From a checkpoint of a small image classifier: 40-pixel images, arch coatnet.
Rows from block 9 of a small image classifier, named by matrix and row number. Rows with one number belong to one neuron. Each number is 500 + 25 x the weight over its row's rms, rounded and kept within 0 to 999. All counts start at 0. Numbers have three digits each.
After each neuron's rows are labels from the 100 images, of 14976, where the neuron reaches its largest size: "responds to" is what is common among them; "patch colour" is the nearest of a few named colours to the mean colour under the peak. Only what is clearly more common there than usual is listed. The data: stained colorectal tissue patches (NCT-CRC-HE-100K).
# gate: MLP gate (model.blocks.9.mlp.gate.weight, 1024x384), inputs 288-383
# fc1: MLP up (model.blocks.9.mlp.fc1.weight, 1024x384), inputs 288-383
# fc2: MLP down (model.blocks.9.mlp.fc2.weight, 384x1024, transposed), outputs 288-383

gate.490:514506509544470502522530500426500499535468497514519458471500516500473509500539465507544535510532506500477473506500500517500496500500500440500552511495528508500499586557533500507547501533500494508493500500514500490500500495510519426507500514504513500556444509500513500457470520487456508500
fc1.490:519504527457500497500516500483507504453535512444534500523463473507515500504447536503475455483500489495516492500545424486507500499500455515495473500528500487469466471430473491500470471500463451500500466470500537483490519529490496539500528480523445500500495494500500509521500539500487499534
fc2.490:500500525500502500473541500493499500417517481459513500551500456499500500474476532500522487500556471512500473506524467484500527507445492548500467530554500500484471471477462500500472465523475500500428464457526500506507488542500500516500532523501500495500522514500457507500509491494492500500
responds to: tissue: tumour epithelium
patch colour: grey

gate.647:500516500500500500500455500525519500500500423506451500475500500500500489560500539522500500500505500500535500500500524501500529465500500500500500509500515500500500485500500529500528500500500566444486500479500500500489475567511500500492558500466500510552500526486500511523500482500500500538
fc1.647:525523549500500500500500513500500480476500500500500514474470479488520500500500500517472500469493500535519514500500535449500500500500486500520500500578560500484528500500464507490561500558502500500523500500500515500528480511500500451500487539500500500500545500461476499500500464467536458500
fc2.647:500500480500529500500521500500480500509543500500500500500500433509500501500483500522462435500500500550442500500500476449482500500500464480567475542500553450500500485536422500500480524500500500517500500500500473571494500464469512500500500500500500500500549500532500481492500440500500460553
responds to: tissue: smooth muscle
patch colour: pink

gate.394:502500500500616499500544484500500500541500545500500500500500500454500464500558497500500500500500438568500500521426500500500500500500484500584494468500500493500479560500500521500500500530496500500500500500588500500500500549475500447500450594461500499437500500455500500500491541500549500500
fc1.394:425500529500512500500522500554500500500500500547553492431500500449525487509500500483442500500510500523500500500500500448571500472500500525500467500500512447558500458500500491451447500500500445500481500500500500500500471500511480500524500500500500500500517500500541481500500500500500500474
fc2.394:465508576500500477500500490500475500500500498511500500475485500446500500500500563583500490441548500500500471500538506500500500514451500492500500500500508500522500500500500500500500504500449418506463500500413500500500500512547507524500500500500520500500500507526500500500500500500500581437
responds to: tissue: tumour epithelium
patch colour: grey

gate.341:514446485511505512524475495453491500532463521486516489509476489485500496474519500500504538487528490451500484490500543500486504500500533517364521475513535493507469500518511492497500502483500532519473500490500495506473500492483500481462505507500539500496500482500488500500470551483474500502
fc1.341:532535500555494500500500500435473500481510434563509500517509500477533473500538520508465464490511482505500457500505537511525466500501537473500500481531500498500523513520512468512526477463507500551498532500524494500446511466505506462524512502500497500550500462499473500580491480516439543500
fc2.341:537498500500466500529490443478494511554541523486500504495545477500475452510545499513481545519500507475478512554510500466500484480499494470472528494491464543532517465504475496513471514496488555441500518500457500507500496515493485495515500500546520471474500458512500522476502480510535513497
responds to: tissue: tumour epithelium
patch colour: brown

gate.518:500500500500545500500500500581500500500500500500500500427500500500500500536500500500500500500433439474500500500500511497616528511479446467500504500500500500463500519500440500500500529500580500500500500563500500500461500500500500500500500500500500500513500443468500500580500532500500538500
fc1.518:500539490500500500484500478500500500500500500500500500461500500509500500500543500500506500500548526500500500500503500500500500500500580500460500500530500514562500500525542500500535500500500500508496500488575509492500504509500500500500448500500529500451500500500500500496500500500500501500
fc2.518:500582500500500500500450460500523500539500500500500500457500500500500500500500500500500500500500557500500500500500500500500500487553500500500500500500500500492525567500500500529568500503500546500471543443500500484500500500465500500500500485500500500456500500499500500527500491478500500500
responds to: tissue: smooth muscle
patch colour: pink

gate.728:500475476500500500500459525476532526500481529486507500567500500500500500500500500524500500500428500500500500500469529498501500500509500500500491488500500500500474500500500500500500478534500545485500500464536491530458485500564500438514500511533505500500500464477500595500500500500500500500
fc1.728:500500525500500500500500504500552500548415518500534500500543534501500500500500500500500444565490552500468500513500500500500551574469500500500494500500500500467500467476423500500539509535446493474500484476513511500500500500500487500505500479500500500493500500468488510500500500530500500496
fc2.728:481500535500462505444494482500523500500500500470536500453563522500500494500442500501500500574500538480500500483511500538479500559456538500495528500500500545429514513500500500500524467500462442470511453500500500465500500500500500500500500500500500500545515500482500500500434486511492500515
responds to: tissue: mucus
patch colour: grey

gate.673:500512480491500500500545500500500506500498500500500500500500500471500500500500500500538500465495504500500500500476500500500500513427500500500441509500500500465500555500500500534500454530500500500489500509493500462466500500500499495514500500430470500500500500451500445500465500520500519450
fc1.673:500509500466490554499558500500500500450500500568500485418477500513550453484500500500500500584500500500506561500537500500500500531529500500500500500500500500500500500500500500539486500465512500523500559500482500504500471504500500500468500500557500500500500478500500500500568500500518500500
fc2.673:500500500500500500500500500500555500517500500488477457500562445517500512500535500538500500572500543464500500500500500500500500500500500517500527500500500500500500500500500553500500468500500500500500500497500518500500500500500500524456564484475500500558451500503500500454484500500500500500
responds to: tissue: normal colon mucosa; tissue: debris
patch colour: brown

gate.665:500497517500461502491435500476489508500436490530500500471509482500500513500501521498486497500538534503500500484492500498534472484500486497500500578509528484500509474500457491530480528491537466502511454478540500503515536509500499500535500500479481479500481500497428524493499457487512500500
fc1.665:454511498530528491500520500485475500503500494500495500520449544474500489460474489496500512504497503505526521451525500493515547483535529531463516500483470500464437525500541500487500529527470488500503560509504518510526535511542493540500500425543544500516513500532551542500500463500515501539
fc2.665:500450498506482530500505525522561493533461505474496497500505500500498500500486491476500514454513500500504500504519477493500500478500462526482499547546525443486548479500476500498585549492569517478464500482500500500511463500536504489504500442468510495478500500500469458500518534500515477487
responds to: tissue: mucus
patch colour: pink

gate.691:500482546500515450500500500501500500562512500484500500582500500500471500500483500500538491559500491500500484500472500492500500500500544500536468500459478448558500509500500500500480458453475494504500505500500500535500500500500500500500500542500500430500488500500585500500500500500500475500
fc1.691:500500500526500500500496500500534500500460518500535517442500500500490500500478525500500500500500436500536504512500482500500536500435484500520439493500497500521530500500500500500500500522494500511452467500438500519500512488500469500500468500500561478500500497506564500425500500500479500546
fc2.691:500504500529483500473518500500544530500519500471508489408545500500515524538482500500500500434500500500549500491500480500500500492500500500500500523500500550500530500500526500507500517500500500546495500526437500500500500492508474500500500500500500440459500500499488500511460513500474500540
responds to: tissue: cancer-associated stroma
patch colour: pink

gate.77:500469500500500500500500468500500500467500464542500500487503454500500500517500500500500500483428500500535500441500500454539477559500500500500500500447465600500500527483467500500500502500523514455500439500500519500500500490485515472466511500500500491500519493515500500550527463500426484500
fc1.77:500500500519485550472500467511500500500500490544500387502456489500500500526598500500500500500488509490500500500496500500439500486500497500500443500500555500500488530500544500532603494500500500464500531492500416500500485500417544500548500500492461503435521500501475512440500500500424500500
fc2.77:500495479500500463490500500535500500489500500500453452500497500538500500500496491524427533453543490529500500500500500500501524500500500500483500500500529500502500489500458500500575500500498500551460500508471500500500500500513563500500500543442500500530482500500500500490500500477500500572
responds to: tissue: normal colon mucosa; tissue: mucus
patch colour: grey

gate.240:492487500500500539464491555462500500489482490540500500493500500500485471500405500497547504559516500492472515488495524520493563500516554521500510493512500506462489486423500532506577484512509442500472476487540409512480491493500516520500465540489559500500511491500477481509434480500500484475
fc1.240:479500550504524433500500510483504495464500503492505549517541466485507508501545496507503471478440510527519468451455485500500531465450464500545520503500500481550513543500459498463500510507537508474499481472451517500500525468434493500500530510500492501500500486487511487526500500514500508500
fc2.240:476491517462553545465498500538523488460503458522503529486449538447500500520480461450508494552448500500482500500446500499477500500482492516500506500513497500486503500500429505500500464541542498500487500482459500500471510499500473525568487520492503532507549500460570455526478495500488537480
responds to: tissue: smooth muscle
patch colour: pink

gate.157:500500505505507537477481494486500495500530500508500522477488500500480500500469500501460491516427511500493500526500500486468503500475471575460472500500477566481515494470517517545480531505500500465467549482555489500500500500453500487506478559491511500521462512500511531539427500500500486519
fc1.157:537521500500500502530486500480499501500500440500472500475437500503500518469508500510527509534475500515500473525549550464500460538507500478547487502494496515556566491473517499502439500455548446488477543501532500500482504520521491515553490538511467500476399486500526505500567500498526484518
fc2.157:497507464464507500473473464506514490503500487481492515541466500491513505500500476500512554488507504504500511456500520489506532530516498491526510537506510488550464495478500518523493500500522500549536500500506500500508508500489482518500550455491492500471477513470433500525528508477497501498
responds to: tissue: normal colon mucosa
patch colour: grey

gate.571:514500491511569500468500411449517500482500500512487500532593492525498551500527447505500529500500536500500486502509471467500499492508500548551507468500469500486459505518497500558500477509503500431500483500552500527500497472500512500503503500511487500455500508506534507500500500500553503500
fc1.571:500530486500500500500512500410521500460502517500515500558577458500500527456500517500556482484495480481532461500500495443470500461530512465572496482500487515489500487500540508500463452519475500500500500500612538500490500500500500500476500521510494489480454486507540500489455500500500500561
fc2.571:507497519529500505523500563508500489460500500472470530575521500487495517478477500501522490524488461482554461445472500507505500500488496464501477479438527500500531500419500500500497486449430486500497418485500500478500484522475509484500483535511500474500500500488489524568500500483465503467
responds to: tissue: smooth muscle
patch colour: pink

gate.672:542482496500491500501501500500529509491530482526463483405536511492500566504512441500456523506479500503496501557509459500525500473469489471523500502457488503500499495517578482528508523505500500477500500474486480520527486468489500500489521505482513521538456476500544500446467501502525503482
fc1.672:547485498516500500526527529571523500519490451500509506448541482485476479517500464488533532494512550443537503434475499506494471500500581506483500506524493472464481501539518519467483484497531512491500487558547544524478500500500509511500508471500515528496500501494496467510500473490478459500
fc2.672:500476499487481467572483543458552489500538509500519505513491524485500523524504500527492520508480514509500488500500500464472522470517469464540500524457486478495507500547541500487458500458484500526524500500508500560500525543500508532500500460500506491536466470515491441450548460533492470505
responds to: tissue: mucus
patch colour: pink

gate.539:532469519472501501496502541462500500500453500555569527522512482492509506505438508510502479510500500525500530498491531500487500489484496616500519467485477500485486533491474493442502472512448531500523500505556500509479500490500507489500473529500472500531511475499525482490504521487522496500
fc1.539:539487530492504496500499488484491511500503475507517500500520496497502500548477500500507516512536500540500521500500500522540551500432498566464541500534525512500524503512444536508511500501516503512597499479500497501543500511500478500500500500527532453509506511514473465489488439500513448500
fc2.539:522493486511537463495500509520468500485543470537462456437494500477508500500504462471500479500500483555474537500483448474506518525470504509540485490486500502522499464517500492500489479524548523475553495486500501500500522511562500492506520522500514510463500473500470500513472487498477533483
responds to: tissue: mucus
patch colour: pink

gate.179:475458501500515540515507455466507488505520500439500486480471520500508465455450469500551500500593481494491471541500485533505500517525519500486486526499508536500526469496528495495500473475466502495557519500512451508534503512493503458500500512510513528492491494500521511533541442475474496477
fc1.179:508522500508490504470491500500516505458510527482475508474480496500482486461477485490469511500467471526489460468463542500473500536500480500500463500486513500503534500541500494477522481502499520509479484525486571472500507535518502472512500451510500474503522491500520492514475487500500488462
fc2.179:499538500517509514522499473486491556459513484500506499434500443470493443476528500500495513528457472541506448500495507500489487540500504466466465535494514500476500507500500460480504500517469504481476476498500500462500511527539563482516500517504526500523519514488502494485533514468500500481
responds to: tissue: smooth muscle
patch colour: pink

gate.484:500472477470500500500500500524508500529500500500543460505462500494496515500513506495500500500498490469513491500500514555512500556500543504435500514515478518488462521500500486498500536500500465550507466484500476500426487489420523536462466508494508500522517475510502500520510533500523483451
fc1.484:520462502520510500467529510537493501519500565497527500484483517523510525543551532509455500500492457500502499526500531527544485485501524502500479459477500514476484517494481503433480500503483486500506583500459500500562525500500497516507500524500521546482544512495535500484502490500576500484
fc2.484:548500505526522500478529500494498471511500465568487458505466500500500500519479481487489480521500500523469523500458510500500528500539509483415500500562479500500500516495498500500535500511511511500521493511485460515497500500535536563500500503527500568447500466513501500506500490496497497446
responds to: tissue: normal colon mucosa
patch colour: brown

gate.68:529500496510502504499485500532555484500529503500458461499476500500502504500451533500512496500500469491500500529497502480483519498516432445500476512509500500576486579500498500538500529445491500489539540455549500486500504482500489483492485501475506507496500503478500501500500498542500468503
fc1.68:500512497500496434531472500469550500463476447507500500486520490495518479550541528500500479528500500492500544529464501520518494500500482510500500486546500500558492538429505500505546500488500519491500435551532500476551483479506493500545508503543521510500463466481473500532490528502427488555
fc2.68:453519489478480542436500482500500523513500481498500500496500460500500512515529492451515507480531500500500500478500531500530500499475552525500499551500435529500500478446503547489500488500500587500467445500512525465500500476500486505500503458500500484509512467511549500500499523475483465558
responds to: tissue: mucus
patch colour: pink

gate.54:481514468500500500500478500500500508500425500500480552500500463500450546434541500517477500500500525500500472518516525500500515480460532500508500500517500480499516500500500500476529448440516467500500500499501458486456503523500500512513500500500500500626500492500500500500514508500495487549
fc1.54:500541478520487453536500531424500478589500463509465459471500500520500500500510476500500462490451500500500532500522500500512500478500486500472500537516524580436500490500391531500483528500479500500500524500500476539500500489507500547500446500506500506500540500500500454500500457488454529499
fc2.54:500540468500500500500500568431487490596498500500478500500522500497500500485483500500474452500417466500500529500511478517477500505533469525500500515500526541469514500483420500500471499453500544500541490479522444479418551478500467542488500487500466500567529508500495500502500490500473500500
responds to: tissue: lymphocytes
patch colour: grey

gate.558:498500501500500449528500549619530500466500459500510503459500427500457500500457500500500500500500500472500457529500500500556500509500500500500532500479468429500460500545500500500500500477545500500500500500398554500436500524500485537478500458544473497500533500500500500500540500500500500500
fc1.558:500514474500468504500500458500462500500500500468544436509500500474500500488536500500500500500500500561500500451500500500429500500500542500500500472568500500500500500483573500475481468500480500500436465523500500516482500500519500500500500500527495500500481500480478500500464500500500500500
fc2.558:500500500500500500492500394516500459500500500500500500500456500472500500500500544535500500500571500500500504500500446500535459500500500512531500494492542507500500577498500500500600438516447523500500500461500507500500500471500500500500500500500500500500500500500483500545500500500495532531
responds to: tissue: smooth muscle
patch colour: pink

gate.630:500433500500500500500532500500518500472500500500500500500457474490500500574468448500500443513500500500500500500527443500500500500500500500500545500500526511538540500544500479500500500500509397521500500500500500500500500500500500500500500500500500523477500461500494500528500500500535500496
fc1.630:468500537466500500500540500500500483500500500500500552500435472500500500550500453551500461500547500475502500484500500500500500428450500563500500500500500436425496500422497500500542541500500500500545500500500500500500500500465518494500488543500500474500500524475500500500500545529449500457
fc2.630:440477500500500471500500500488484553472460500500475517500528543500514500535515500512461500483401500543518500507500500500460500500469500500500577433420500508517500500500489500500500500479451500500487500518500500463500480500498500500500526505500500500446500454500509504500465500450500500467
responds to: tissue: normal colon mucosa
patch colour: brown

gate.59:475500500500500500500500500549537539500500500500424516500507424500500607500486516521500500500500464500531500500510500540623539522500500500500500500500500500500500500500488490500500500500500500472500500510461500500479500500453534500500500500500500500500500500500500535514521458500500437500
fc1.59:500500498500500500500500500560500500500500500529500500454500500521500500500500500500500450500454467500543500500500500534623520500510449496500500492424500484507563500500500500500476500500500499556479500523453500488500500500487500500465500500500500500497500465500500500500500500500531500500
fc2.59:500500504486500500486500551500488556500435500500500473500500500500546500477516500455505500552479496500500500500500500529500500500500535494500440500500500500500500500500500500443427500484500500500506541500500500500500529500500500500452500500478500578500500478488500500464500500500500500500
responds to: tissue: smooth muscle
patch colour: pink

gate.712:500519503500519477500497481466514500500486502560500509501585538500514473500462499500472485500500500500486525478517518516500485500500511500500501457461500464428523500499510523500500453500525500490469531500440500426500500507500500444500547559530499467539500500500500500451500458488466513453
fc1.712:509500500500500486528500452477500495446459516546501506500500534497500475500539508500500477500460480524500540494500500471540500500494529527511474480500500500500506526456500500475500451497500510453509558528436510500500432524500493502472500511480530460500463484494577455534500464504432500500
fc2.712:498500441491486498447515500508447500552515485513496512500554500483500515500530492484542517500477500522436514520450488509500485497476516552500500500501500451421500500500500500484500500500506500500494491500437523500500504524549512508500478500514500562433503511500500446564500500435537443528
responds to: tissue: adipose tissue
patch colour: white

gate.437:505500488500500500471500500493444511465500500500500500458522522500500500500500476467500500500500473500500500483484500500500500500500500598500543433500515534470511537500500453535500500500500501460500520500501465470500500515500500474460500500500500492500500516509540500479504500500500500500
fc1.437:500509500500521500500500543500535500500487464466480500500539457473501500534500500500500500452473500507525425500496509500500500564500500500500470473471500554455500500467500500500500500518464500450530433434500500494500500490480500498513500564520500500500429546500553521548500500500500500550
fc2.437:453529534500500500498511500500529500486500469500499553500500491500500500500500494503487500523475500500500455500500500502550537542461459453510500481500525542500474500451499500500474500500476500473500500500500494500483500475500500500500450529500500540500460500500500531552472500500500500533
responds to: tissue: debris; tissue: lymphocytes
patch colour: grey; brown

gate.583:502500478500487500500500500500512500500500500500500539510523535500500500505541500527500540576473487467500453476500494500500514523431500561500499470464500500500526502500500500540500500520500483447500515532553513445558500500537464500523432548476500505463532500454514500512500482499500471500
fc1.583:422500461467530500500500487559534505500486506481468464450518494500500500531515462493472500461470500500500482532500500500545543539544500500530500500463460500462457500499500500500518476504502500500506500528500515566432524493470500500514484514500474500523507474500500500505478522478551475500
fc2.583:469500514500542484501500509530473500499521500500480460427500500433507500548434473500500500470500512546485500523460500500526534500500446500468469523523495485500466500500500500479500457500485500541500500514500500562463462522500477532500500475500460540496500500500500446511493529500531500500
responds to: tissue: tumour epithelium
patch colour: pink

gate.173:500507518500512481500500506500500500500500447530500500533500424500473572493516500486477522500452500459500500500491500500514500500500500500500500500500446500500442500500446496500547500500537500426500567500500500500441500500500500468500490500500534497458500500528551500467500500514505500574
fc1.173:474486500500449558446479500500500500500471531484500500500544552508543456501500500500500541500500500471441499481538450428475500500500500500493500474500500500468500506500500500500424500500471500506500489469500492558542500500526464500478546500500500525535435500535500500500482500451500475580
fc2.173:500500500500500544500465500497500521505500531512538433500500500473507500500530500500540532426500524500500500500530451406500500500500500500485531500500500500500520500500533503500500500512500500500441500500475536571500473461500500500500516468500500500524480507544500474586505490500500551477
responds to: tissue: smooth muscle
patch colour: pink

gate.129:527500500500495506507472447500485500533523545460500500460500500500458537542442542500500511500426500500523489500500500482556500484500477527565477500500500559457554500495500475500500500500513556481531500468500500470463500515500500471500478500500515500500500528496500480490433527501539500500
fc1.129:485452470482515536500515513500500500500500500500510521500500500488509502473480500482512454500467462500500464450500475473500532453500488500610500500474500489500500494520496473500490500489522463516507500500401533500476520491500485500480484500502469500500471487500500492495440500503541544487
fc2.129:496500492500500500500530515498500487500519504500522500500488525500500471500500500500485463511483456455558500479526517500455575465500500487597490490539500500500513500500485467500477508501530493474500451494423500485500501536529500473500520500495483491488480488500554480500451500506525500500
responds to: tissue: normal colon mucosa; tissue: lymphocytes
patch colour: brown

gate.493:500526500500500500500544462500500498516514508498500489592500500519500500500500500503488449543500500500542441500467500500500500500446500541505467515500517500495461515459495500500500500549514500500539512559500500500531500500500479500516500531448467500500500500500506500468494500500500492544
fc1.493:519500548544500529546484513479500528523500544540521500554476500483445531500527521504500500500505477488550500489509500500532473533500500500500514500507525508500500490509545500492518556532500567491550488521547531500500524495500484500478500486500500500469547500475479500500500450490500482536
fc2.493:500500500500418489547505460500500500500500550539500500625500500500464500503500500466468500487500457458547481522517497549500500530527528500543503500500500500476500481469500500500500551496531532509579500500500500455500531462461500481500533513500500500476537490512455563502500482500500500567
responds to: tissue: tumour epithelium; tissue: lymphocytes
patch colour: grey

gate.545:468485565513465500494492500500558500553502533528430469500503500478500500468486526500500559500500500499529497500500500500484433500503500500500500454516500500460500500500500500538500475500500551486461487441446507484487500500583500500500458500500496500520499500531500470500486422500500500500
fc1.545:479500482500500520500500456500500500470500539514584500500546500500500556457491500500500475490500500483516507500500500500519511500500500500509488500500500512500500446471500500452500521562500517500492549498500500465500480489516500437500500549500481531522500500492500466500565500500421396549
fc2.545:500500533454500500500482500500500438500500538500500500500500425468500440488483500500543500554500496500540451476500447500500496504447485504500500500487516457421521519516541500492569500494463500485494450446496527512500487500545482514500500500500508500500500555500500500500500500500500536500
responds to: tissue: tumour epithelium
patch colour: grey

gate.381:500511500500500500500477488462500500527499500474527500450513502500500474488509474500500504503534503399500480512535500500496569508500545504538556461500503463515500472493554501468495495527519488500492443468524486541500556500495500479500442500517500509460466530500525524474500518511485490471
fc1.381:513471500472496521476512500559500492528500519497463506500500493491477484500458500507507541507485525500500443469521503569510511471520462500498500513505521539500495490500449512500524537500472505528489464500478474500519475517571500515470538499462495500500500500492540490503502509509492500518
fc2.381:500483479459473500509527513542503487521516476489470517444500449500500469503434500522500499520500525487513476499531498575503549495500467522500500503534510500481498466527475491500469553471479467500475507492482455478503447529500506491465500486483500503528518492491509487495500500505500530498
responds to: tissue: adipose tissue
patch colour: white

gate.205:460500485470447500517490537529515502470481468479518500466585507505498486497531485500500519500500487470549484500458523549513522516472510460478496477533559495482512461546501477517522477486456480509483488528468494470461517468509524514499506493488499452484497522525520539500488518495516535483
fc1.205:526500508513507500514496471471469500494521537549508516471500504520453479523520529500522520495500497502465496501539488487500461475527495482500507517476473468525500427500500500533500519532508537528548542500541554508533486518507499446518500560500500500500530527488479454523500507514494496500
fc2.205:500465500500495547500553524478523500472464476555481508509500482528506441540498521539522505500472523500494483472495500489486500469494500452487494489447542480523521438535487487482500500521481528462500524513539520534519510497500475499502500552452553500522498500488485497500491497508516429506
responds to: tissue: tumour epithelium; tissue: lymphocytes
patch colour: grey

gate.63:462516500500500500500567500500500534437536500500500500500500500500512483500545522500516500530500460500532480519482500500542500500505500500554500500500500503500525563500500531463540557475570522438500500500543500500500500500500459461500500591500500500500500491542500478500538500500500500541
fc1.63:484546541500500500500500504535464491500500500500500536500474500500538500500501473500500500436500531500500500452529500500500459461492500505500592500500500496511503500500500500537464500454500500500522500515500500507500496543500487562500469500500500569500500500492500455500500498500480500555
fc2.63:500536500500507500500469490500500503503500500500455465500478500500468533492500500642500512451500516534500463476539500436500484486500450500506562500500508461486514500562500500500500473500500500500478510500500500500500500519500502500500440448558500500500467558500512500500500500500500500498
responds to: tissue: cancer-associated stroma
patch colour: brown

gate.628:514489500500427583500500500500500491590500500450500500500492500500469492500524503500538491500500500500506535500500500487500500487500505480500500469500496476500524438448500500500500500500530554500593500446500500500503500500480500516500472520490552500527500500503554494508573500522500532503
fc1.628:547500500500500500500484519500508503489500500509500487579500500455500500525500447505511519502507526522500558500522488500500445505501500500501500500500500500500500500545468509500527500500532471500484500492500500523504488500556500500523508523452500500460500500482479486519499500486485500512
fc2.628:500500479500455500530500500492500500500500484514500536433492500546500476494500500500548500500500543500548571500500500500491500427500500467500500500500500500509477461500458547500500441506532500500500500467492507500500500500500522496500539501458408500481500500528500515500516500482492500455
responds to: tissue: cancer-associated stroma
patch colour: pink

gate.46:500459500500549500500500496500500500486476543571500500500500500500500526500521500526500500500500481500455500500500577500560500500404500563500538500483545500502500526484441500500500500500500500520476500500535500440500500500501500404500500500500500500500500490500500500500500500500493471500
fc1.46:500500500500500500500500500500460494550500500482500500500500500544500500396500500467500514506567500500500500467500472500500500500579509500500500500500500500500500500483581536500500500500500476537500500443546489500500500514500500500500500500476500500500503500539500500500506537500500500453
fc2.46:500425439500500500500500500449500551500437500589500509500500500500500500500550500563513500465500504500480535529500500500481500469500500500500533500500500500500500500500500424500500500523463500500500510499500451500500500500500500451500500500500460407500500459511500500500500574500500500556
responds to: tissue: adipose tissue
patch colour: white

gate.577:500506509514494500506529507481512500528500500500510500490500500478518500532487461500500500514500500475492498500459537490456500513527492474433497543394465454500500531500490500504500486500453488500500500462527500513500500498497475507500500519486483500524482500484511500486500500506484544500
fc1.577:512519500521495527517500540519494500512500500500497504500510500491493488500478463490477526500524500456500483529484489551500520500487500495517514540500462435536500500532506505474500477500500464514544523500501500505530500500471484500500500500500479494509500524500500581478472521495500500521
fc2.577:500484500500488516500500500500498500500537500514437506407529501494432506500457524500500500500482537517500504484500500553517488494500498500476500500523499529500500530497460500500500500500500455492491500507523500413519500478500509523477526521500467508500478462529561500519560508500513470500
responds to: tissue: lymphocytes
patch colour: grey

gate.271:584482500500527538528491536471505500589497500501500485500489496517458500500496538500522526500515517475511483450460500500455519500485523461463508500500487461489461500438496514436534483551487489529508547500527510473500500492547496469505475530493494497451571500509489529464530500496527527513
fc1.271:500467500520500546500520490581563500460500527500446519498493464472527500533492444500500505500492509531490518502491526563559489500547512530491475500500496520483518500509549494500476500571500493500430500549481500553500513520500500500500502520500465520487500475462533501528467495500466527509
fc2.271:500490500500500558500525509539500490459544509515470500470485469497525466494516500484509506557500521558477500459545520527538503439500521535500516509494500498500538543458500507500475543628469500501500498527500480504520514500500475488508515516489473511500459476519511524500469497527452522434
responds to: tissue: normal colon mucosa
patch colour: grey