Weights of a small image classifier.
Model: 11.4M parameters, arch coatnet, norm rmsnorm, activation swiglu, patch size [2, 2], depths [2, 5, 5], widths [96, 192, 384].
Training: muon at rate 0.038, 9000 steps, batches of 64.
Data: trained on stained colorectal tissue patches (NCT-CRC-HE-100K), 45211 training examples.
Rows from block 9 of a small image classifier, named by matrix and row number. Rows with one number belong to one neuron. Each number is 128 + 32 x the weight over its row's rms, rounded and kept within 0 to 255. All counts start at 0. Numbers have three digits each. After the name is the row's rms in percent of the matrix's.
After each neuron's rows are labels from the 100 images, of 14976, where the neuron reaches its largest size: "patch colour" is the nearest of a few named colours to the mean colour under the peak; "top examples" is what is common among them. Only what is clearly more common there than usual is listed. The data: stained colorectal tissue patches (NCT-CRC-HE-100K).
# gate: MLP gate (model.blocks.9.mlp.gate.weight, 1024x384), inputs 288-383
# fc1: MLP up (model.blocks.9.mlp.fc1.weight, 1024x384), inputs 288-383
# fc2: MLP down (model.blocks.9.mlp.fc2.weight, 384x1024, transposed), outputs 288-383

gate.387 065:128160182148082128133128147123121105178091115081204142165174135129156205066127195128091120121148170148128128100113124100065083113237197165149128128128128153127093065096115150062128112128113128128132060141110128128086168128128169115178128047089151152103128125128167128133171128166146082128
fc1.387 081:140102115126151128128128128121114131099128128201138128077046208128108148188128095143136130128082125082099128165129139140163158071103097123113146128150134135037128105136142132174128128129128136128167128128116102084144128128068128092104128166158128095128128087128128128157128128115167128163
fc2.387 094:159108120145142128061148128128097101127149128247185154119128128083134117140123128216131128106128128105128134128146128128142128103128097113167098134128128145045128129130201131128112170138128128118146091148155151128128128128143128135128142107128109115158128090112109128150102152128128092143
patch colour: white
top examples: tissue: adipose tissue

gate.718 208:128128178169119053128140155128140117079165126124201128128214139128128200130115227126128185136155128128157108110156168165137108128124102141128128130128132158083161128054049128128131128137059188128144160166086128069128128128073150094128167055127195128128130154122128128141121120128128079128
fc1.718 194:132128143118142128128118130159080147106125128156128128200120104128110116079155166128216167154161128051126128092130187152077109147106128141144066147133137147128146109091185159015123150129187161118173128115099057158128157084128116209141128172114036159123138128128128128137214128128131102128
fc2.718 206:169122177175128206072099162090160154088173128134119153086178146121162158132128157113134128120081165119128097151131156076128128167128199170067128128117161128177128141128073128155135160059121160128128149117128170056077144131159103128165107128128128100140094077128124125128128128128128110115
patch colour: white
top examples: tissue: adipose tissue

gate.319 184:161104128128128100124133163082128113164090121186128106071171146142163163173128090134172142085086057059163090085140157141149145132060090128133153123063154117116113141089172128088171128084157144086132099150098125137202094148182128123106128191103128128185128142136113083106128098117201079133
fc1.319 199:178128152128124104137135162101168128132144174137128138155128144146139101202148159136120099139130196108119122116161128122157116122064080128155120190189128130128145111144192126117103128126202150105118094103094128228143145100168152159102128128150131094130132078124104083119063069145164097128
fc2.319 216:160088090128147170072128112223128105104134135110152114099157158167168107128130128128128125140128128140103136121140171069146130132061156128111100173181162135108127128144128050105085152245128132128100159137139128186155142106123127169146148138124085161140166128128043116149121092128119090151
patch colour: white
top examples: tissue: adipose tissue

gate.601 156:088116139139134112161099141158096128099178128128128128128255150128146165097206120128128102118128110128110128152118220144151109128128201128142137122158128152128128077127083128179128206072127204128091126128085128092130154121143151039086106109149128114077166128128101128112093138139174146119
fc1.601 158:152090161137171128166128140128128123150116075141128128128086107127110089107145076135183150111111128111140146049146166186116099155146078109128201237128131128100096128147177128117106182128147128114124106111128150148112128128175128173092080119132128128128133119154195128170128128097086166128
fc2.601 158:128106178128174106128142096108086128165092049128163157112151092111106110141182062128151176122128128043128127128128154171164128130140128128120113171128121128095186150118129128137128225128135128167094128128120128121103154128225142102064132128073104128128174154109098092135128090065128182134
patch colour: white
top examples: tissue: adipose tissue

gate.395 006:128153167085069091150157128148105154190128055177128128063128144162158151085128128128192113106091128143046093141182128128128128078128128128128118104128128147128128177128110074128128204128100128128128128066128128128128128154128081067128128161092143128084128112133128076055128128173093128186
fc1.395 007:078088128085163195039081198128117128128174144121119128128128128128128067128063128116067128128128177128146078128198128128128163128128059145136128128094128128199128059133128128080128106128110046092176128128128128128128109178128128128149128082128035081197053165128128128128055128128129128136
fc2.395 007:066104128084128161128133090128128135050128178141161128128087150128128128128074112128112128128128128128128128128128128128128183102128128179128088177161128128161169073116128128128089128160128015128151184128110145117207074128128193128128081128128118145208063204128133174178073072128128128113
patch colour: brown
top examples: tissue: lymphocytes

gate.587 041:128128128125128103124139128145093118157128106137137128132199169104123070153093128128151084090180114207128128128156134128128129109179091128149211157133144156165128111066173101128145106128128128128092099132000203098128128107128128207158111156104193162103086135112099151146049098128110128187
fc1.587 046:128189128128128128165128128128134111128093076131148128153156128142138052170128074121122071110175128089128169128149128067104170128075112144169156117110120097166128080066160128128195128128203107128064128114000161114175125128087128155146114128118129128138136128108045175128091128128132140156
fc2.587 044:083128152170128128148120128145147108092148127128172128138154149083115079141128104107128126103133090095172128088128107128078128130091161171114128086154132122188128091135128125159184068182181108128055181108013128031173128154128133156126128128128128122085109157117107141128084128136128197181
patch colour: white
top examples: tissue: adipose tissue

gate.388 026:128110128128082128111128178145128097067103102144128127124101128138173128128153166105128166128154171148128183128123133155151070091159141059128183128117128167128128128128124116124210128116209128128184128128128128128128158160128137128128145137128181128128237128160128037128128138128128128110
fc1.388 030:196128184121148107128082123128102117128128128128074128090145122128128075128128128147175193107167128160128197128158081201128087143139123128196109128178175167196128191100128128165157174128167129128128120129128125161065128103169116131110104072095163128136197128117100026117128082123093127129
fc2.388 029:146128128094128126185113053128128071128128192193007104041160122251131128128128128128191174128083128124128128105128059135128083128128154128178078128174161168128128128131128128114164121144129120141144198128072139127071140091149088128133159107116128121124128132100166064115092111150126064138
patch colour: white
top examples: tissue: adipose tissue